A small multi-label image tagger, trained from scratch: 4.04M parameters, adamw at rate 0.0034.
Rows from block 8 of a small multi-label image tagger, named by matrix and row number. Rows with one number belong to one channel. Each number is 200 + 40 x the weight over its row's rms, rounded and kept within 0 to 999. All counts start at 0.
Before each channel's rows are labels from the 100 images, of 14848, where the channel reaches its highest value: "strongest on" is what is common among them. Only what is clearly more common there than usual is listed. The data: regions of photos with short descriptions (Visual Genome).
# convs1: first pointwise conv (model.blocks.8.convs.1.weight, 384x384x1x1), inputs 154-230
# convs3: second pointwise conv (model.blocks.8.convs.3.weight, 384x384x1x1, transposed), outputs 154-230

strongest on: text has "man"
convs1.27,185,213,173,229,293,266,193,196,165,224,172,237,152,295,240,44,191,214,148,258,219,153,235,223,159,236,177,215,210,120,275,197,167,155,138,214,180,132,209,128,183,206,194,164,216,130,187,227,218,197,134,222,202,165,185,212,208,254,259,231,232,183,228,184,151,207,283,130,212,216,229,220,196,242,175,187,149
convs3.27,236,193,187,187,199,187,185,216,259,187,217,80,208,254,152,193,201,209,230,239,213,198,196,179,179,159,258,191,264,155,218,186,168,263,283,221,194,183,196,181,169,191,187,209,192,225,171,211,208,169,184,220,158,231,177,126,177,140,168,181,179,150,197,244,246,216,220,241,246,255,269,228,157,187,263,233,218

strongest on: text has "man"
convs1.88,149,173,164,207,216,227,208,189,205,202,168,234,230,203,229,219,155,160,190,131,189,181,181,218,234,213,171,186,259,164,202,180,183,157,214,246,203,232,138,118,209,202,200,192,166,277,244,182,201,238,149,183,244,237,130,213,167,175,162,169,226,199,321,223,167,200,206,168,195,199,242,199,236,254,235,251,158
convs3.88,203,172,208,241,202,195,182,211,179,219,223,188,165,189,177,214,220,188,129,240,237,165,202,172,158,191,244,194,255,162,231,175,195,177,171,203,182,174,201,174,156,283,204,188,182,172,235,213,217,173,352,155,283,175,169,204,205,235,208,188,182,193,193,204,251,192,149,161,204,224,232,166,211,219,221,218,195

strongest on: text has "elephant"
convs1.12,244,149,229,117,176,185,185,208,159,92,167,168,202,117,170,212,255,191,200,186,178,240,271,215,188,276,140,193,174,274,168,203,215,193,170,183,215,165,199,156,215,188,146,243,209,160,235,191,246,173,222,209,207,122,209,170,124,235,202,178,197,238,240,221,221,235,255,220,179,274,226,173,172,210,137,164,242
convs3.12,178,204,135,203,115,230,187,266,211,214,241,217,185,133,170,176,205,127,281,134,249,182,189,188,273,208,154,245,264,208,270,152,254,211,230,156,191,227,192,193,186,108,181,170,202,219,133,91,179,160,169,203,145,156,195,206,215,132,204,187,164,259,267,195,166,187,128,160,156,244,120,221,197,256,191,218,135

strongest on: text has "man"
convs1.180,214,182,214,165,221,181,161,143,211,217,221,233,162,238,230,196,239,223,176,193,201,211,310,207,171,189,206,201,229,256,203,232,234,195,216,195,190,254,202,271,112,215,191,187,241,111,207,181,184,204,229,241,210,263,194,183,295,188,222,173,185,178,211,205,238,233,310,206,158,164,176,202,277,205,255,293,171
convs3.180,199,199,182,204,226,175,216,208,224,131,196,231,134,230,176,208,237,170,154,216,230,178,166,210,252,193,209,187,182,209,169,206,185,142,181,217,215,216,239,206,173,210,211,164,114,216,146,248,163,179,212,186,180,235,225,183,197,219,177,229,157,203,184,254,212,236,249,250,142,182,295,247,188,182,189,258,267

strongest on: text has "clock"
convs1.109,210,175,141,202,237,171,228,216,229,262,250,247,229,187,184,75,270,246,170,216,208,156,137,173,211,165,206,274,130,230,140,169,193,256,182,148,243,176,245,208,239,229,240,198,159,123,211,187,255,189,204,204,153,252,260,167,189,228,172,272,210,195,190,197,221,262,216,178,235,340,168,212,172,230,170,179,262
convs3.109,177,169,204,147,267,191,121,188,197,229,228,203,216,233,194,207,226,144,241,217,210,213,209,173,110,184,224,258,209,166,169,217,225,223,185,244,130,173,227,198,200,164,216,245,201,217,256,146,212,165,216,187,153,155,211,177,205,261,241,221,251,251,168,156,205,238,179,102,188,211,236,234,186,189,219,212,211

strongest on: text has "giraffe"
convs1.306,196,198,267,185,189,309,148,225,264,106,200,207,175,149,191,201,197,188,193,259,205,225,213,274,277,312,168,167,218,207,269,275,275,160,237,203,220,169,172,256,195,200,181,177,188,175,167,157,184,136,185,178,199,228,224,230,174,206,190,248,184,168,192,172,177,183,198,148,277,230,212,237,199,275,198,256,192
convs3.306,249,164,259,153,219,171,184,278,192,152,211,167,137,190,233,193,205,189,175,109,191,148,212,259,97,184,224,200,187,177,210,252,204,218,194,185,200,217,181,218,206,167,235,159,188,167,186,204,231,179,266,170,223,159,227,209,210,194,120,195,203,232,225,148,273,230,204,209,151,184,263,264,223,268,214,180,179

strongest on: text has "giraffe"
convs1.278,219,152,251,164,167,243,193,232,257,191,207,189,211,202,222,258,223,194,239,180,213,232,156,198,279,320,162,206,210,167,202,310,243,254,282,188,202,145,192,196,224,231,195,163,206,161,190,313,282,109,237,172,218,230,264,208,261,165,214,221,199,221,182,164,239,186,221,186,203,159,179,250,205,174,204,258,187
convs3.278,206,221,274,126,227,236,246,189,172,176,246,236,181,171,259,198,240,173,204,194,165,254,198,200,124,133,237,192,143,195,216,210,132,216,196,213,276,162,207,213,156,248,219,199,89,180,169,199,183,211,312,192,223,221,273,194,276,207,185,143,223,267,213,187,263,178,184,161,186,231,186,167,142,230,247,226,227

strongest on: text has "train"
convs1.186,216,174,170,168,181,225,220,210,194,183,202,160,211,200,155,151,199,169,243,190,226,195,181,167,209,214,200,185,269,206,201,198,235,216,227,156,175,181,225,219,216,168,125,199,160,280,252,189,133,194,160,166,247,273,216,188,226,220,198,181,227,105,232,231,223,230,203,247,165,136,216,248,179,183,180,154,200
convs3.186,193,259,176,190,149,230,218,200,178,176,230,215,202,156,238,195,155,141,217,186,154,217,229,223,203,236,200,191,192,177,159,143,246,261,200,218,221,202,198,228,191,231,166,249,190,230,195,224,92,167,202,207,209,252,236,176,190,195,194,265,229,236,194,213,144,200,164,176,152,269,168,160,217,149,164,151,211

strongest on: text has "man"; text has "shirt"; text has "wearing"
convs1.122,218,223,249,293,115,209,175,210,192,290,160,241,241,225,231,184,201,145,211,154,197,242,177,225,199,161,160,142,188,243,144,162,186,221,238,201,202,230,101,223,233,198,214,162,197,277,140,272,201,212,150,156,149,232,218,184,234,170,227,193,213,163,150,137,173,124,166,306,166,218,270,165,223,223,227,210,208
convs3.122,210,122,228,224,211,197,160,200,162,212,140,185,254,271,214,177,230,237,145,233,135,253,195,225,181,137,191,238,210,216,153,218,156,257,190,170,218,237,194,178,153,234,174,239,156,236,152,296,207,174,186,172,169,220,260,148,198,318,192,288,170,234,211,122,307,139,259,203,267,134,156,237,142,172,235,196,213

strongest on: text has "sheep"
convs1.62,207,169,165,141,203,178,174,180,204,183,249,268,156,151,244,218,212,192,240,134,191,204,151,218,156,235,143,253,222,205,228,181,178,169,264,182,251,172,257,169,202,222,332,201,216,267,247,207,186,183,223,184,210,146,159,223,300,161,175,227,213,127,206,161,210,265,192,192,233,180,240,149,237,159,250,222,172
convs3.62,199,200,285,247,182,178,196,191,250,200,294,174,228,194,191,186,157,206,242,164,268,150,241,218,222,136,200,274,196,174,172,250,233,237,200,222,229,153,213,202,257,193,172,187,209,270,175,182,265,211,225,244,209,173,204,276,227,242,148,226,200,239,217,242,194,150,226,265,175,194,270,173,195,216,153,156,235

strongest on: text has "giraffe"
convs1.185,236,248,173,206,156,238,245,203,192,262,198,213,215,202,210,187,207,206,203,227,233,283,113,147,210,215,224,219,117,183,210,249,233,243,224,143,219,242,211,226,275,223,216,231,197,265,210,131,223,158,211,194,245,252,210,209,225,240,178,202,257,203,218,154,191,235,200,180,159,188,222,192,142,174,141,207,190
convs3.185,211,201,191,233,176,158,175,224,201,184,176,200,170,176,128,190,173,239,187,244,268,248,223,202,192,268,344,176,181,212,124,184,184,244,154,225,183,215,209,187,225,231,175,212,216,223,246,201,221,200,187,202,209,240,215,163,251,153,160,184,225,186,175,218,170,203,273,240,261,243,244,178,174,227,302,276,161

strongest on: text has "sign"
convs1.35,188,238,275,138,201,190,169,195,156,185,186,204,303,161,219,251,163,227,222,231,180,204,195,183,226,289,202,177,207,204,161,200,241,211,211,187,238,158,330,233,164,221,159,229,211,172,140,221,211,148,191,241,173,246,170,134,211,154,164,139,237,176,145,308,254,277,176,211,176,257,175,240,191,196,245,105,229
convs3.35,203,267,177,244,183,192,209,155,194,184,244,281,156,170,140,235,217,153,241,217,182,250,211,140,223,223,176,132,240,220,219,202,155,160,183,223,267,234,147,156,224,211,203,230,233,189,194,198,201,198,147,225,221,232,209,221,186,201,225,87,254,149,192,215,180,148,195,225,187,272,201,272,138,169,157,192,237

strongest on: text has "man"
convs1.34,225,241,143,267,180,190,249,229,215,244,177,142,137,157,230,185,251,162,202,207,206,170,259,174,234,161,187,154,215,243,270,137,139,130,162,139,316,200,219,134,232,178,144,211,236,178,112,216,222,188,196,226,199,302,139,210,179,200,190,237,200,233,211,211,168,280,153,140,257,153,219,150,168,261,226,190,77
convs3.34,226,191,277,207,229,271,139,242,174,191,105,150,180,244,177,206,176,184,257,189,134,247,192,125,221,188,205,147,216,225,190,170,247,196,187,171,158,201,177,109,206,202,229,180,191,144,241,275,156,208,246,155,202,220,193,223,221,103,141,151,205,222,266,148,189,198,184,151,183,170,226,153,223,201,294,165,211

strongest on: text has "clock"
convs1.25,198,222,264,56,202,240,200,183,191,130,164,239,173,216,196,120,224,182,258,265,201,177,203,250,220,271,201,188,212,106,298,222,218,174,233,196,265,96,273,212,191,211,144,167,220,228,233,234,233,196,230,169,87,219,219,183,180,225,134,230,221,156,212,236,165,211,256,161,202,191,200,169,157,289,201,211,200
convs3.25,194,205,141,253,200,243,209,110,255,162,165,298,203,161,198,175,197,211,266,265,146,157,197,148,253,220,179,120,211,179,171,222,170,192,163,190,237,144,179,177,257,198,153,234,224,244,206,153,244,192,171,250,128,230,186,208,169,176,185,214,178,146,189,225,134,167,292,203,203,169,213,229,134,190,140,236,231

strongest on: text has "white"
convs1.141,189,191,173,145,208,234,194,165,236,255,200,196,180,188,203,228,191,214,231,164,198,209,162,209,166,229,216,226,198,217,172,150,175,28,216,221,268,183,199,204,205,185,174,241,201,276,219,273,254,186,210,191,240,181,247,191,243,168,246,195,216,238,220,187,244,272,213,218,262,207,212,156,193,243,220,229,49
convs3.141,177,253,262,238,205,195,167,182,202,187,276,198,205,172,191,268,167,215,203,117,180,163,170,196,205,199,161,264,238,167,178,279,225,259,190,205,149,192,201,289,209,202,149,183,187,243,233,98,245,160,228,177,190,214,263,281,251,225,183,253,177,246,206,195,189,126,223,238,175,202,160,89,231,211,171,265,202

strongest on: text has "train"
convs1.366,220,246,207,133,186,218,263,213,223,204,217,239,202,227,266,205,213,194,210,141,196,220,151,185,132,190,165,244,214,183,264,222,217,227,240,201,263,197,172,215,149,164,177,210,201,181,211,192,139,226,270,173,180,193,154,176,222,246,239,254,171,195,256,170,239,129,183,150,190,171,224,202,269,228,167,159,182
convs3.366,185,199,185,88,241,205,259,243,126,264,133,173,286,222,261,235,220,184,216,227,210,234,141,143,158,182,174,204,166,157,207,212,202,211,210,228,201,199,231,222,176,186,212,225,189,289,265,190,232,207,213,192,144,235,210,205,249,233,185,134,224,196,159,109,215,191,168,178,168,238,185,244,171,186,165,242,186

strongest on: text has "wearing"
convs1.226,189,224,199,231,158,236,211,239,197,208,205,184,188,198,207,206,152,191,252,228,209,193,104,126,154,201,191,202,193,161,215,206,254,206,258,137,204,211,145,235,177,197,140,109,165,213,174,219,215,192,124,256,167,173,202,270,201,189,234,284,212,179,194,227,194,196,280,230,230,153,124,189,205,204,114,198,173
convs3.226,154,219,193,158,279,188,272,164,287,176,178,165,228,224,183,278,205,113,233,198,143,185,186,224,176,154,193,226,216,228,222,261,241,222,263,201,194,172,211,232,217,200,249,198,212,240,238,188,256,106,154,150,216,180,188,139,227,226,198,147,206,181,209,154,180,122,219,223,239,180,170,206,176,230,107,190,224

strongest on: text has "sign"
convs1.350,168,214,188,161,229,194,152,186,211,247,146,222,258,208,164,260,148,196,261,222,133,197,166,194,228,247,187,192,211,127,199,186,245,210,256,195,186,201,209,251,149,206,182,208,169,200,289,208,193,170,204,227,175,312,171,212,261,170,229,138,249,188,145,249,183,169,178,151,184,240,162,234,209,178,182,187,212
convs3.350,194,131,214,198,211,212,238,237,194,182,178,133,244,235,230,191,173,218,147,152,206,186,179,227,228,199,194,307,188,209,203,255,223,271,205,193,181,190,231,228,161,161,205,198,236,230,209,180,241,185,255,185,218,153,240,211,193,209,213,291,133,228,316,136,209,220,150,212,166,130,165,185,224,227,244,218,169

strongest on: text has "man"
convs1.173,204,237,198,236,207,168,181,148,221,239,165,146,157,222,264,199,211,189,248,231,215,192,318,188,208,205,210,239,265,175,178,197,250,136,154,177,151,196,179,148,279,255,202,199,190,217,229,234,315,188,186,182,233,186,241,278,192,207,284,142,205,202,170,136,194,225,142,207,181,230,216,253,251,184,180,154,250
convs3.173,170,210,211,146,248,176,277,209,198,166,145,169,238,247,197,211,209,126,182,215,168,175,140,201,200,216,269,204,171,137,212,198,236,243,263,240,230,221,221,211,145,220,190,157,163,182,231,148,228,179,210,245,189,242,209,186,154,184,182,234,213,283,139,150,192,249,143,163,206,198,177,91,171,224,148,168,213