Weights of a small multi-label image tagger.
Model: 4.04M parameters, 64-pixel images, depths [2, 2, 5, 2].
Training: adamw at rate 0.0034, 12200 steps, batches of 256.
Data: trained on regions of photos with short descriptions (Visual Genome), 203450 training examples, 15.4 epochs.
Rows from block 6 of a small multi-label image tagger, named by matrix and row number. Rows with one number belong to one channel. Each number is 500 + 50 x the weight over its row's rms, rounded and kept within 0 to 999. All counts start at 0. Numbers have three digits each.
After each channel's rows are labels from the 100 images, of 14848, where the channel reaches its highest value: "responds to" is what is common among them; "peak at" is the part of the image that holds the peak. Only what is clearly more common there than usual is listed. The data: regions of photos with short descriptions (Visual Genome). In brackets: how many of the 100.
# convs1: first pointwise conv (model.blocks.6.convs.1.weight, 384x384x1x1), inputs 0-76
# convs3: second pointwise conv (model.blocks.6.convs.3.weight, 384x384x1x1, transposed), outputs 0-76

convs1.217:508555472466461491540395507539534467463362542472438463486612525563540446509574556524488429557472465447564511533494518506498516461529515490428477466384529515505551529546475535449534432454578514468539488492521626593533507456502449449
convs3.217:403500518410486475483564518458587485469523576595360558474585529507499436553453540529527500601404504489446560489539356420500470497499504516504482493545551463489552451541483493582514512446454481520440471448451503533489530544534509517
responds to: text has "man" (30)
peak at: centre (27)

convs1.108:464475535528522538553471528445491519495490540482506469456448518448500463556507492554563544500535428531544489482486528433518487562531527425548446480521522596482464484484579612439498510562537447517438551496481446423444506587476520525
convs3.108:470366393469440504584474603477560522533537530458562589472454515501518560530539554547422455595495519470547582447495541502485459470474517488410476432511420431481497524448496567479432520482459498435509514437516481500544512474522505538
responds to: text has "man" (38)
peak at: middle right (27)

convs1.258:423444498477524450551471419505516422487459492499573551482465558396424482409555468479461580516475504524487417526548616506521499494566409514518500542530482462530562532521523534511488467421604410385451463467494502464492481460487448506
convs3.258:467511505565527484494443532561425457532492529509423579519581409446438430476535558470463458424527514520491492462552585590565505489537615491535404505456555513552541573488577474491628548536519458564502514449447512507542485499464580476
responds to: text has "white" (30)
peak at: centre (29)

convs1.347:518553433442439573525434529521540422434482474586543618480526524581505581594566513511527508475524504549579486509469580510418462521418452404509520460522482525520464476537537525497589423511392449483544590445523536537494501567446605469
convs3.347:544506527536417479545425587482549579554491461477532519440530500575451517537555371434522492489408473455438472510515527445518494537480427545572492468442522458486471513591531531525485495512523466504461429451412454491536543529554451449
responds to: text has "man" (35)
peak at: middle right (36)

convs1.111:504464546547441498456522533530559473512502498568518513471574459495496455589496568505503512547441465541541445521528423478541458520457470485550480454509494559574524452531363569515472453609444482566471480502411491577549571545414528509
convs3.111:494438535417399424493536459540511470573513499476503569437432439523452575468490520472446491497502508524509511515547489509471372434503437498494606475547523480558500476514496509510517494572549515504485530520500510480446495501487440529
responds to: text has "man" (31)
peak at: top centre (43)

convs1.186:548508486504544454501414506399498485511482526593460458522533494477525565543534493569462469521500543478484564487441620488561506435623490591514349542509482539668596595522401602520521482549487523457611501502506555518544487543533464516
convs3.186:473494465495463434456576559451444405546451542454536555475477502396498478489538528547473540510415476547505448456452443440552469514456539541493474537623498486554475571567461438452453420581467448448532469468531566496497490479505498438
responds to: text has "man" (38); text has "shirt" (26)
peak at: top right (67)

convs1.41:474522449547424459532416480456451474438470595458495540435501452483514506499497521511453595508476476438525468533558475494566458542408502503460495485460566436616550458536380538497399501574480480511533577512492462504442469564476535479
convs3.41:535587497511410466548526486521444519525549505513407540466510375489420597487477483507559524471491530529529465486495506536436431577448440489520617577464451441497449543525506492471509551528572495490515499535496483499427523480467480503
responds to: text has "man" (30); text has "woman" (27)
peak at: centre (28)

convs1.176:524497471497469497562447621404497540498524571447442587472518495512454486569476424486468468487499513500504447508485497502565458476544533434501532483498491508612451439496395433514510524525341505519491505517484503559543533553528511506
convs3.176:503628455472552511518497442485549612387487499582470431576478462498517482476530390408461454441487455496519443552542458550543541546543626527390456493535501598472512435479415486496460454443491560512506509563508481530467477551469505569
responds to: text has "horse" (29)
peak at: bottom centre (56)

convs1.27:538510543517517470578383477477423555460526554528555548483511540536476538518504477484524530457465451564357498547478463388467448562541483509508603510501567490506418505394488524503491469581471453526510622525456496508568453512429452532
convs3.27:490468504444515431467553440451502559566378496518534507563503545507499497508459457499423523517505496455470489543428506492428497526569592481470514468515490538556547533340425479421508466437485417462486521543470537495577549509477509469
responds to: text has "man" (31)
peak at: top centre (42)

convs1.192:490461437557422520544535477468458529496538554446451464479453436511547479504571470533587490539432454618447563607478522567537533570487505496488510515626534461441595452488527479510510557526490533509554571392551534570629516491426497463
convs3.192:465503501469471433511427400489492491496547571503523553476589504520495493607497517568445512516466473545502555508509530549636505571530565536452479489538567559411513490492517557455495533510498378395531542470476482464680497497546469530
responds to: text has "man" (25)
peak at: top centre (40)

convs1.20:519487435584540492540470544467474526610481469542500470521450519495439427477511560503508509542441400438553514492415472442525472519589429499435483497501449501536416508566491436526415558442423461459523522559482553472487476426506436443
convs3.20:420559592550490501527525457436544520466450472508464594546538583500494397521559505497461486557590493449567447617553532458461476403496548510468505475532569531455480409617503564475519518530545560548500448538482473474367493441496536485
responds to: text has "man" (27)
peak at: top centre (42)

convs1.253:538540525544489512405544495405538609574571481531527458597446405544524529548416492531524500499482475504472486443471516444589510555529557533578526593517393422516582499504585492519478537475486500451522454511455423556462539505561547635
convs3.253:469487509595466406567503489540583417393553460430457516492498472486525498531449502454525518480517450488516552518539513484470484494494409531468429494523467511499452537504475466469569463468529524517501466423544531491481483611432487428
responds to: text has "red" (25)
peak at: top centre (26)

convs1.109:517508455528480460610560471415444436490498490559538547483592518530505371571503434454504510500540462538518557597458507540490531565505363592516551459554553503480555513485530491493503536469415567501522558442458508491549519489453502546
convs3.109:501432516496540474495556591580453487554473486488497522454527440522473504499479462522508531432522404522493628608582451443528477418561427433474542566505505423591528516444529531494595567516452539461465557445556489572514536431490538491
responds to: text has "man" (30)
peak at: top centre (26)

convs1.322:526537461548529442422565471456393477424493510461509544438515498436528479619522442543444476487498500418464470518485486524553495543471454546561562460527567515576557511412477551544589522446518534568549564480516508453584592532417478478
convs3.322:497543437571419491475450506473530552461427455489600455551480561455554486462534453546461506561433478486494512509427470576434558506490535457494480418507520525418577472538497366448466536502557590526483461498447442472478510529495517406
responds to: text has "man" (25)
peak at: centre (27); top centre (25)

convs1.280:505462458460401482543520516436484630463557510517511537498578534474527452488437476479510556537409513474473460515484511564524513460485458511450487480540684621538500493483511493569503433477513507534461551457520624542467480507425542445
convs3.280:469562527474497462565486491533591509455462526484558539561550513494431492490499529500493558491449486440412463571464584511459632421430489545568472522456587587558471519499468464458527451501539531411431604520464497488446509526539536536
responds to: text has "man" (47); text has "shirt" (28)
peak at: top centre (38); centre (36)

convs1.42:455516440443422496549569494535480449548551533440533498572453536548481482520510585519485537494563463492543480533564536552558532514536541591548509542460459534573493521513480531516454548414534405417460500493545465513476499526493623456
convs3.42:429539516531434436450557498538441412520486574523478523490461488497536581399519451509492537503454490465474480523545372630465513566477338520447456488529555493488539504557586438536472584553453451566444526431485535515526490564568451457
responds to: text has "man" (29)
peak at: middle right (29)

convs1.333:543484529541492516549419500504481515593479544550472508526518478599420502442537535436543531579473455553579502511516559498435515543432454470482483463507393514558534570558525452521581501502428516466576510399495554538555472496428497518
convs3.333:498530570469512503475492485503512448477610541548508486411559622505523412579452514487539524427507504633483511499446586573555516468485534584521448475390440581500540497459528518444487613522496398421451469451484464470565491617546460519
responds to: text has "man" (39)
peak at: top centre (30)

convs1.219:462519514535528542512519529455442446580527407469528563525436609453454454489452448395521474571441578488518575484414502525396420616569528503481616496431452425410546435519547517503521406563499574433458505584524543522495480507455578519
convs3.219:485564582590477409511578463535497463528458511480515483461527517466544547475566493537613467492646541413564468532538419490525494438404389483643527579502464515514468447480425555503528521483577481550553561474487508512527516389509487467
responds to: text has "man" (25)
peak at: top centre (47)

convs1.185:561591546471459509499525514433537533492526553532555644560520462515465495628505473510467469469493497470530576533503517393455351481534449483466514415529475450508480539541438521541491378614383557505546562458510516569536512505544531490
convs3.185:466515410461601533530583509551450442471551490438466434442439446532521555483517568554437528519587552409523560469492476548536480390450485401425481578562446422462586448460485555539563423469474548510518595492485508478576500462477438567
responds to: text has "horse" (26)
peak at: bottom right (40)

convs1.334:515430559478481498576517459527518480432465555489573501591380435475581513500481512458559508438487523521460518554645461506536504570511569484617546543523448545497472554501508397433467582509600531514495485515500494500533555575622511388
convs3.334:521481490552488531545539585523484454538508482483459483481492443500488523578517456460598418477555515586466440549420517477474499511552510352483438531505374588474459632569452571465574498603522452425533457427428503465503509499479485492
responds to: text has "red" (25)
peak at: top right (34)

convs1.65:547553553503445563496504434468584408548558492522525452543490508505532393574431542457512525476571423491463520486401523427467532545474546521463465532476514582448475422475481470489514477501525572532407432425535566458602448430491435552
convs3.65:472597532519509553518451497437451464486514490498537558488444508569509456428549517487534457574423483500592493528434535505596418471527520467485473503436531552459561576505473506504511519464499538558486518439464498546470457474440566469
responds to: text has "man" (30)
peak at: top centre (70)

convs1.2:495425362470502556532445508492517413490512526512415490444717550435516454591592521519477466477469362412503451522515507451483533570522466459529491443573440480489596514522458426473481512592521469511501493480524486486588507527453482448
convs3.2:401472477481453507521474505457463411536527539447424412474576465494471552445397532437544499484471499527478543536437437481536413560543540518483500517478515499545543462460421569570480542467391488493487610434472535511468490426523465499
responds to: text has "man" (31)
peak at: middle right (26)

convs1.158:536511447471464533454503581430556598473493558480463541404542544477590450603522457499485447459510481516538548452554530447515525501554514522483476493479518393550436449471454576532305462508433478493539536583507473571525512525652572517
convs3.158:506628495491567531489422518428536546435490564481486467480455543428503458489468438521507439473534464478540476502513496519518493548499513595498530532503452632506472542523407596491469484413473519534483442537564572496552477519548516588
responds to: text has "man" (32)
peak at: bottom centre (49)

convs1.39:448453565537474488497425488478502530507541560595527522414451527566443463444475522496436571451503476510467474597559438516440437532611447454515465510556475523489516552434534449529559489563469614460507546546449488477585502544520456531
convs3.39:424582514510484507489487494485401509518554566410510519538474526513525508565456516484479650509561521516471547566580528510521440515457473451443523562415473410549526519557490499511555564539487436519506555522457539513583488500479516473
responds to: text has "man" (38); text has "wearing" (26)
peak at: centre (43)

convs1.0:462386480474571485552610533444462459473493549461498530474492530408592459556509494527469540463449492553406476461522543466527535520468490526489547386464498494527412523482501490467464513490488487502490473481456550472471572455583494556
convs3.0:555491495483428356466392590472384437484494506503487354459529552573480566451482524346537477516410525536492579556533447504479592483533455551532470464441550453534498493498531470530578602536393457514495551537468512459540534624524504492
responds to: text has "man" (27)
peak at: bottom centre (27)

convs1.179:426453495445512561464536529459516492554497549550438496469561557547470514432483514495542465490539478498478460489516500551399510551505491466513528461474486498484521574434529427438430469568542523506426525381520513481579512468501437496
convs3.179:496499615448459531516510514472441477486466530417592498544461536521446446464515468486532474495577501570491441443484466558471493454515479566429472477457482471418404495545519471460569532428488486523528461526398504497514501533462504491
responds to: text has "man" (26)
peak at: bottom centre (27)

convs1.133:625508481527539506501646538416533465460534497580466529516451432562460457482575508483525503509546493515583488527510491562479481478515465506388494490504488539463432476468579528464476488528505579443463493441512496489557483510469515540
convs3.133:453525472497454399546455461530581565436569433558506483547558446527566498367548433571476531457497488512528538479518449505428521494559407472526563512523480427545474465500496486615510461466487582527534484560537464538474513542478526504
responds to: text has "man" (29)
peak at: top centre (29)

convs1.204:496512466486550540483403576464449602478530527531514530447558538584617503500476484494521512496457453533546493531487501479447540426494547475447561573492493421470502485513498517490592573460518606492500455571485445562595462459508514547
convs3.204:515405453508577444507351489544466468532626504457598390581447525481484573615590481484535409549499505472531485542528483495516532471520595514507530510435503462540486496476505452526510422537423493477531554471479509455520497430434517441
responds to: text has "man" (34)
peak at: centre (39); top centre (29)

convs1.295:460530469506412558659559504519513578438521504547585509435514545498438541449464552571474528532543519523511525556411496522524499411586423454478581505516524509502445471538533576543504424438472568491496604584491500568613536529502563509
convs3.295:467449484436419477438414499553458561546478507502483508532458515552561589537493549580519422462513470509463582511521448469642456492545481431449454512491480586593542528445553545434491569477472532524489556477487509490497513429498465528
responds to: text has "man" (37)
peak at: top centre (64)

convs1.140:621463491507512527492504500488446403536529540478465517477605543514478410487510493483472571514526572501537570505382467486456489540626610464446488590484555567498475471560545527524605532551421532465387465479533448444498503401427466578
convs3.140:407511517466507553523545563583473442520489475514488511639570429456444557489473485445464481578528506546525446513632413505585542458516542379484505479553494588505501519465503433516504418471538504483493505493557514549513489448508531473
responds to: text has "man" (40)
peak at: top centre (64)

convs1.216:451512505495535513518443534538479520504475501452445548504532482525534521549421492465593364471597487526612483472541489512454483502416470495494501442434489441568453469584556468509479538431430542446523528388521454481498518470583526514
convs3.216:442578506520431518428503410521508481503529454453625478579429475524426599486475494561511493514451516529535454417452441571401479378484455549499580512520434458473475470473514538459567524515544513528559537531433505507398540483515515407
responds to: text has "horse" (25)
peak at: bottom centre (31)

convs1.56:477595525548545466512510472499528529585559575482496418442495484528478534486508510434556542518397456549419549612510497553481503478566443455521571411499568564384552561496485432566434511462574598438456480510497464485604531534377490571
convs3.56:531485452559497475491483557529464468517496407523587445566439568513533449500495504447402520386476468501561446527467561479453437572509511523546526449502528478498479474549484433441505550527481517527423462573519553509516465565543451400
responds to: text has "man" (36)
peak at: top centre (30)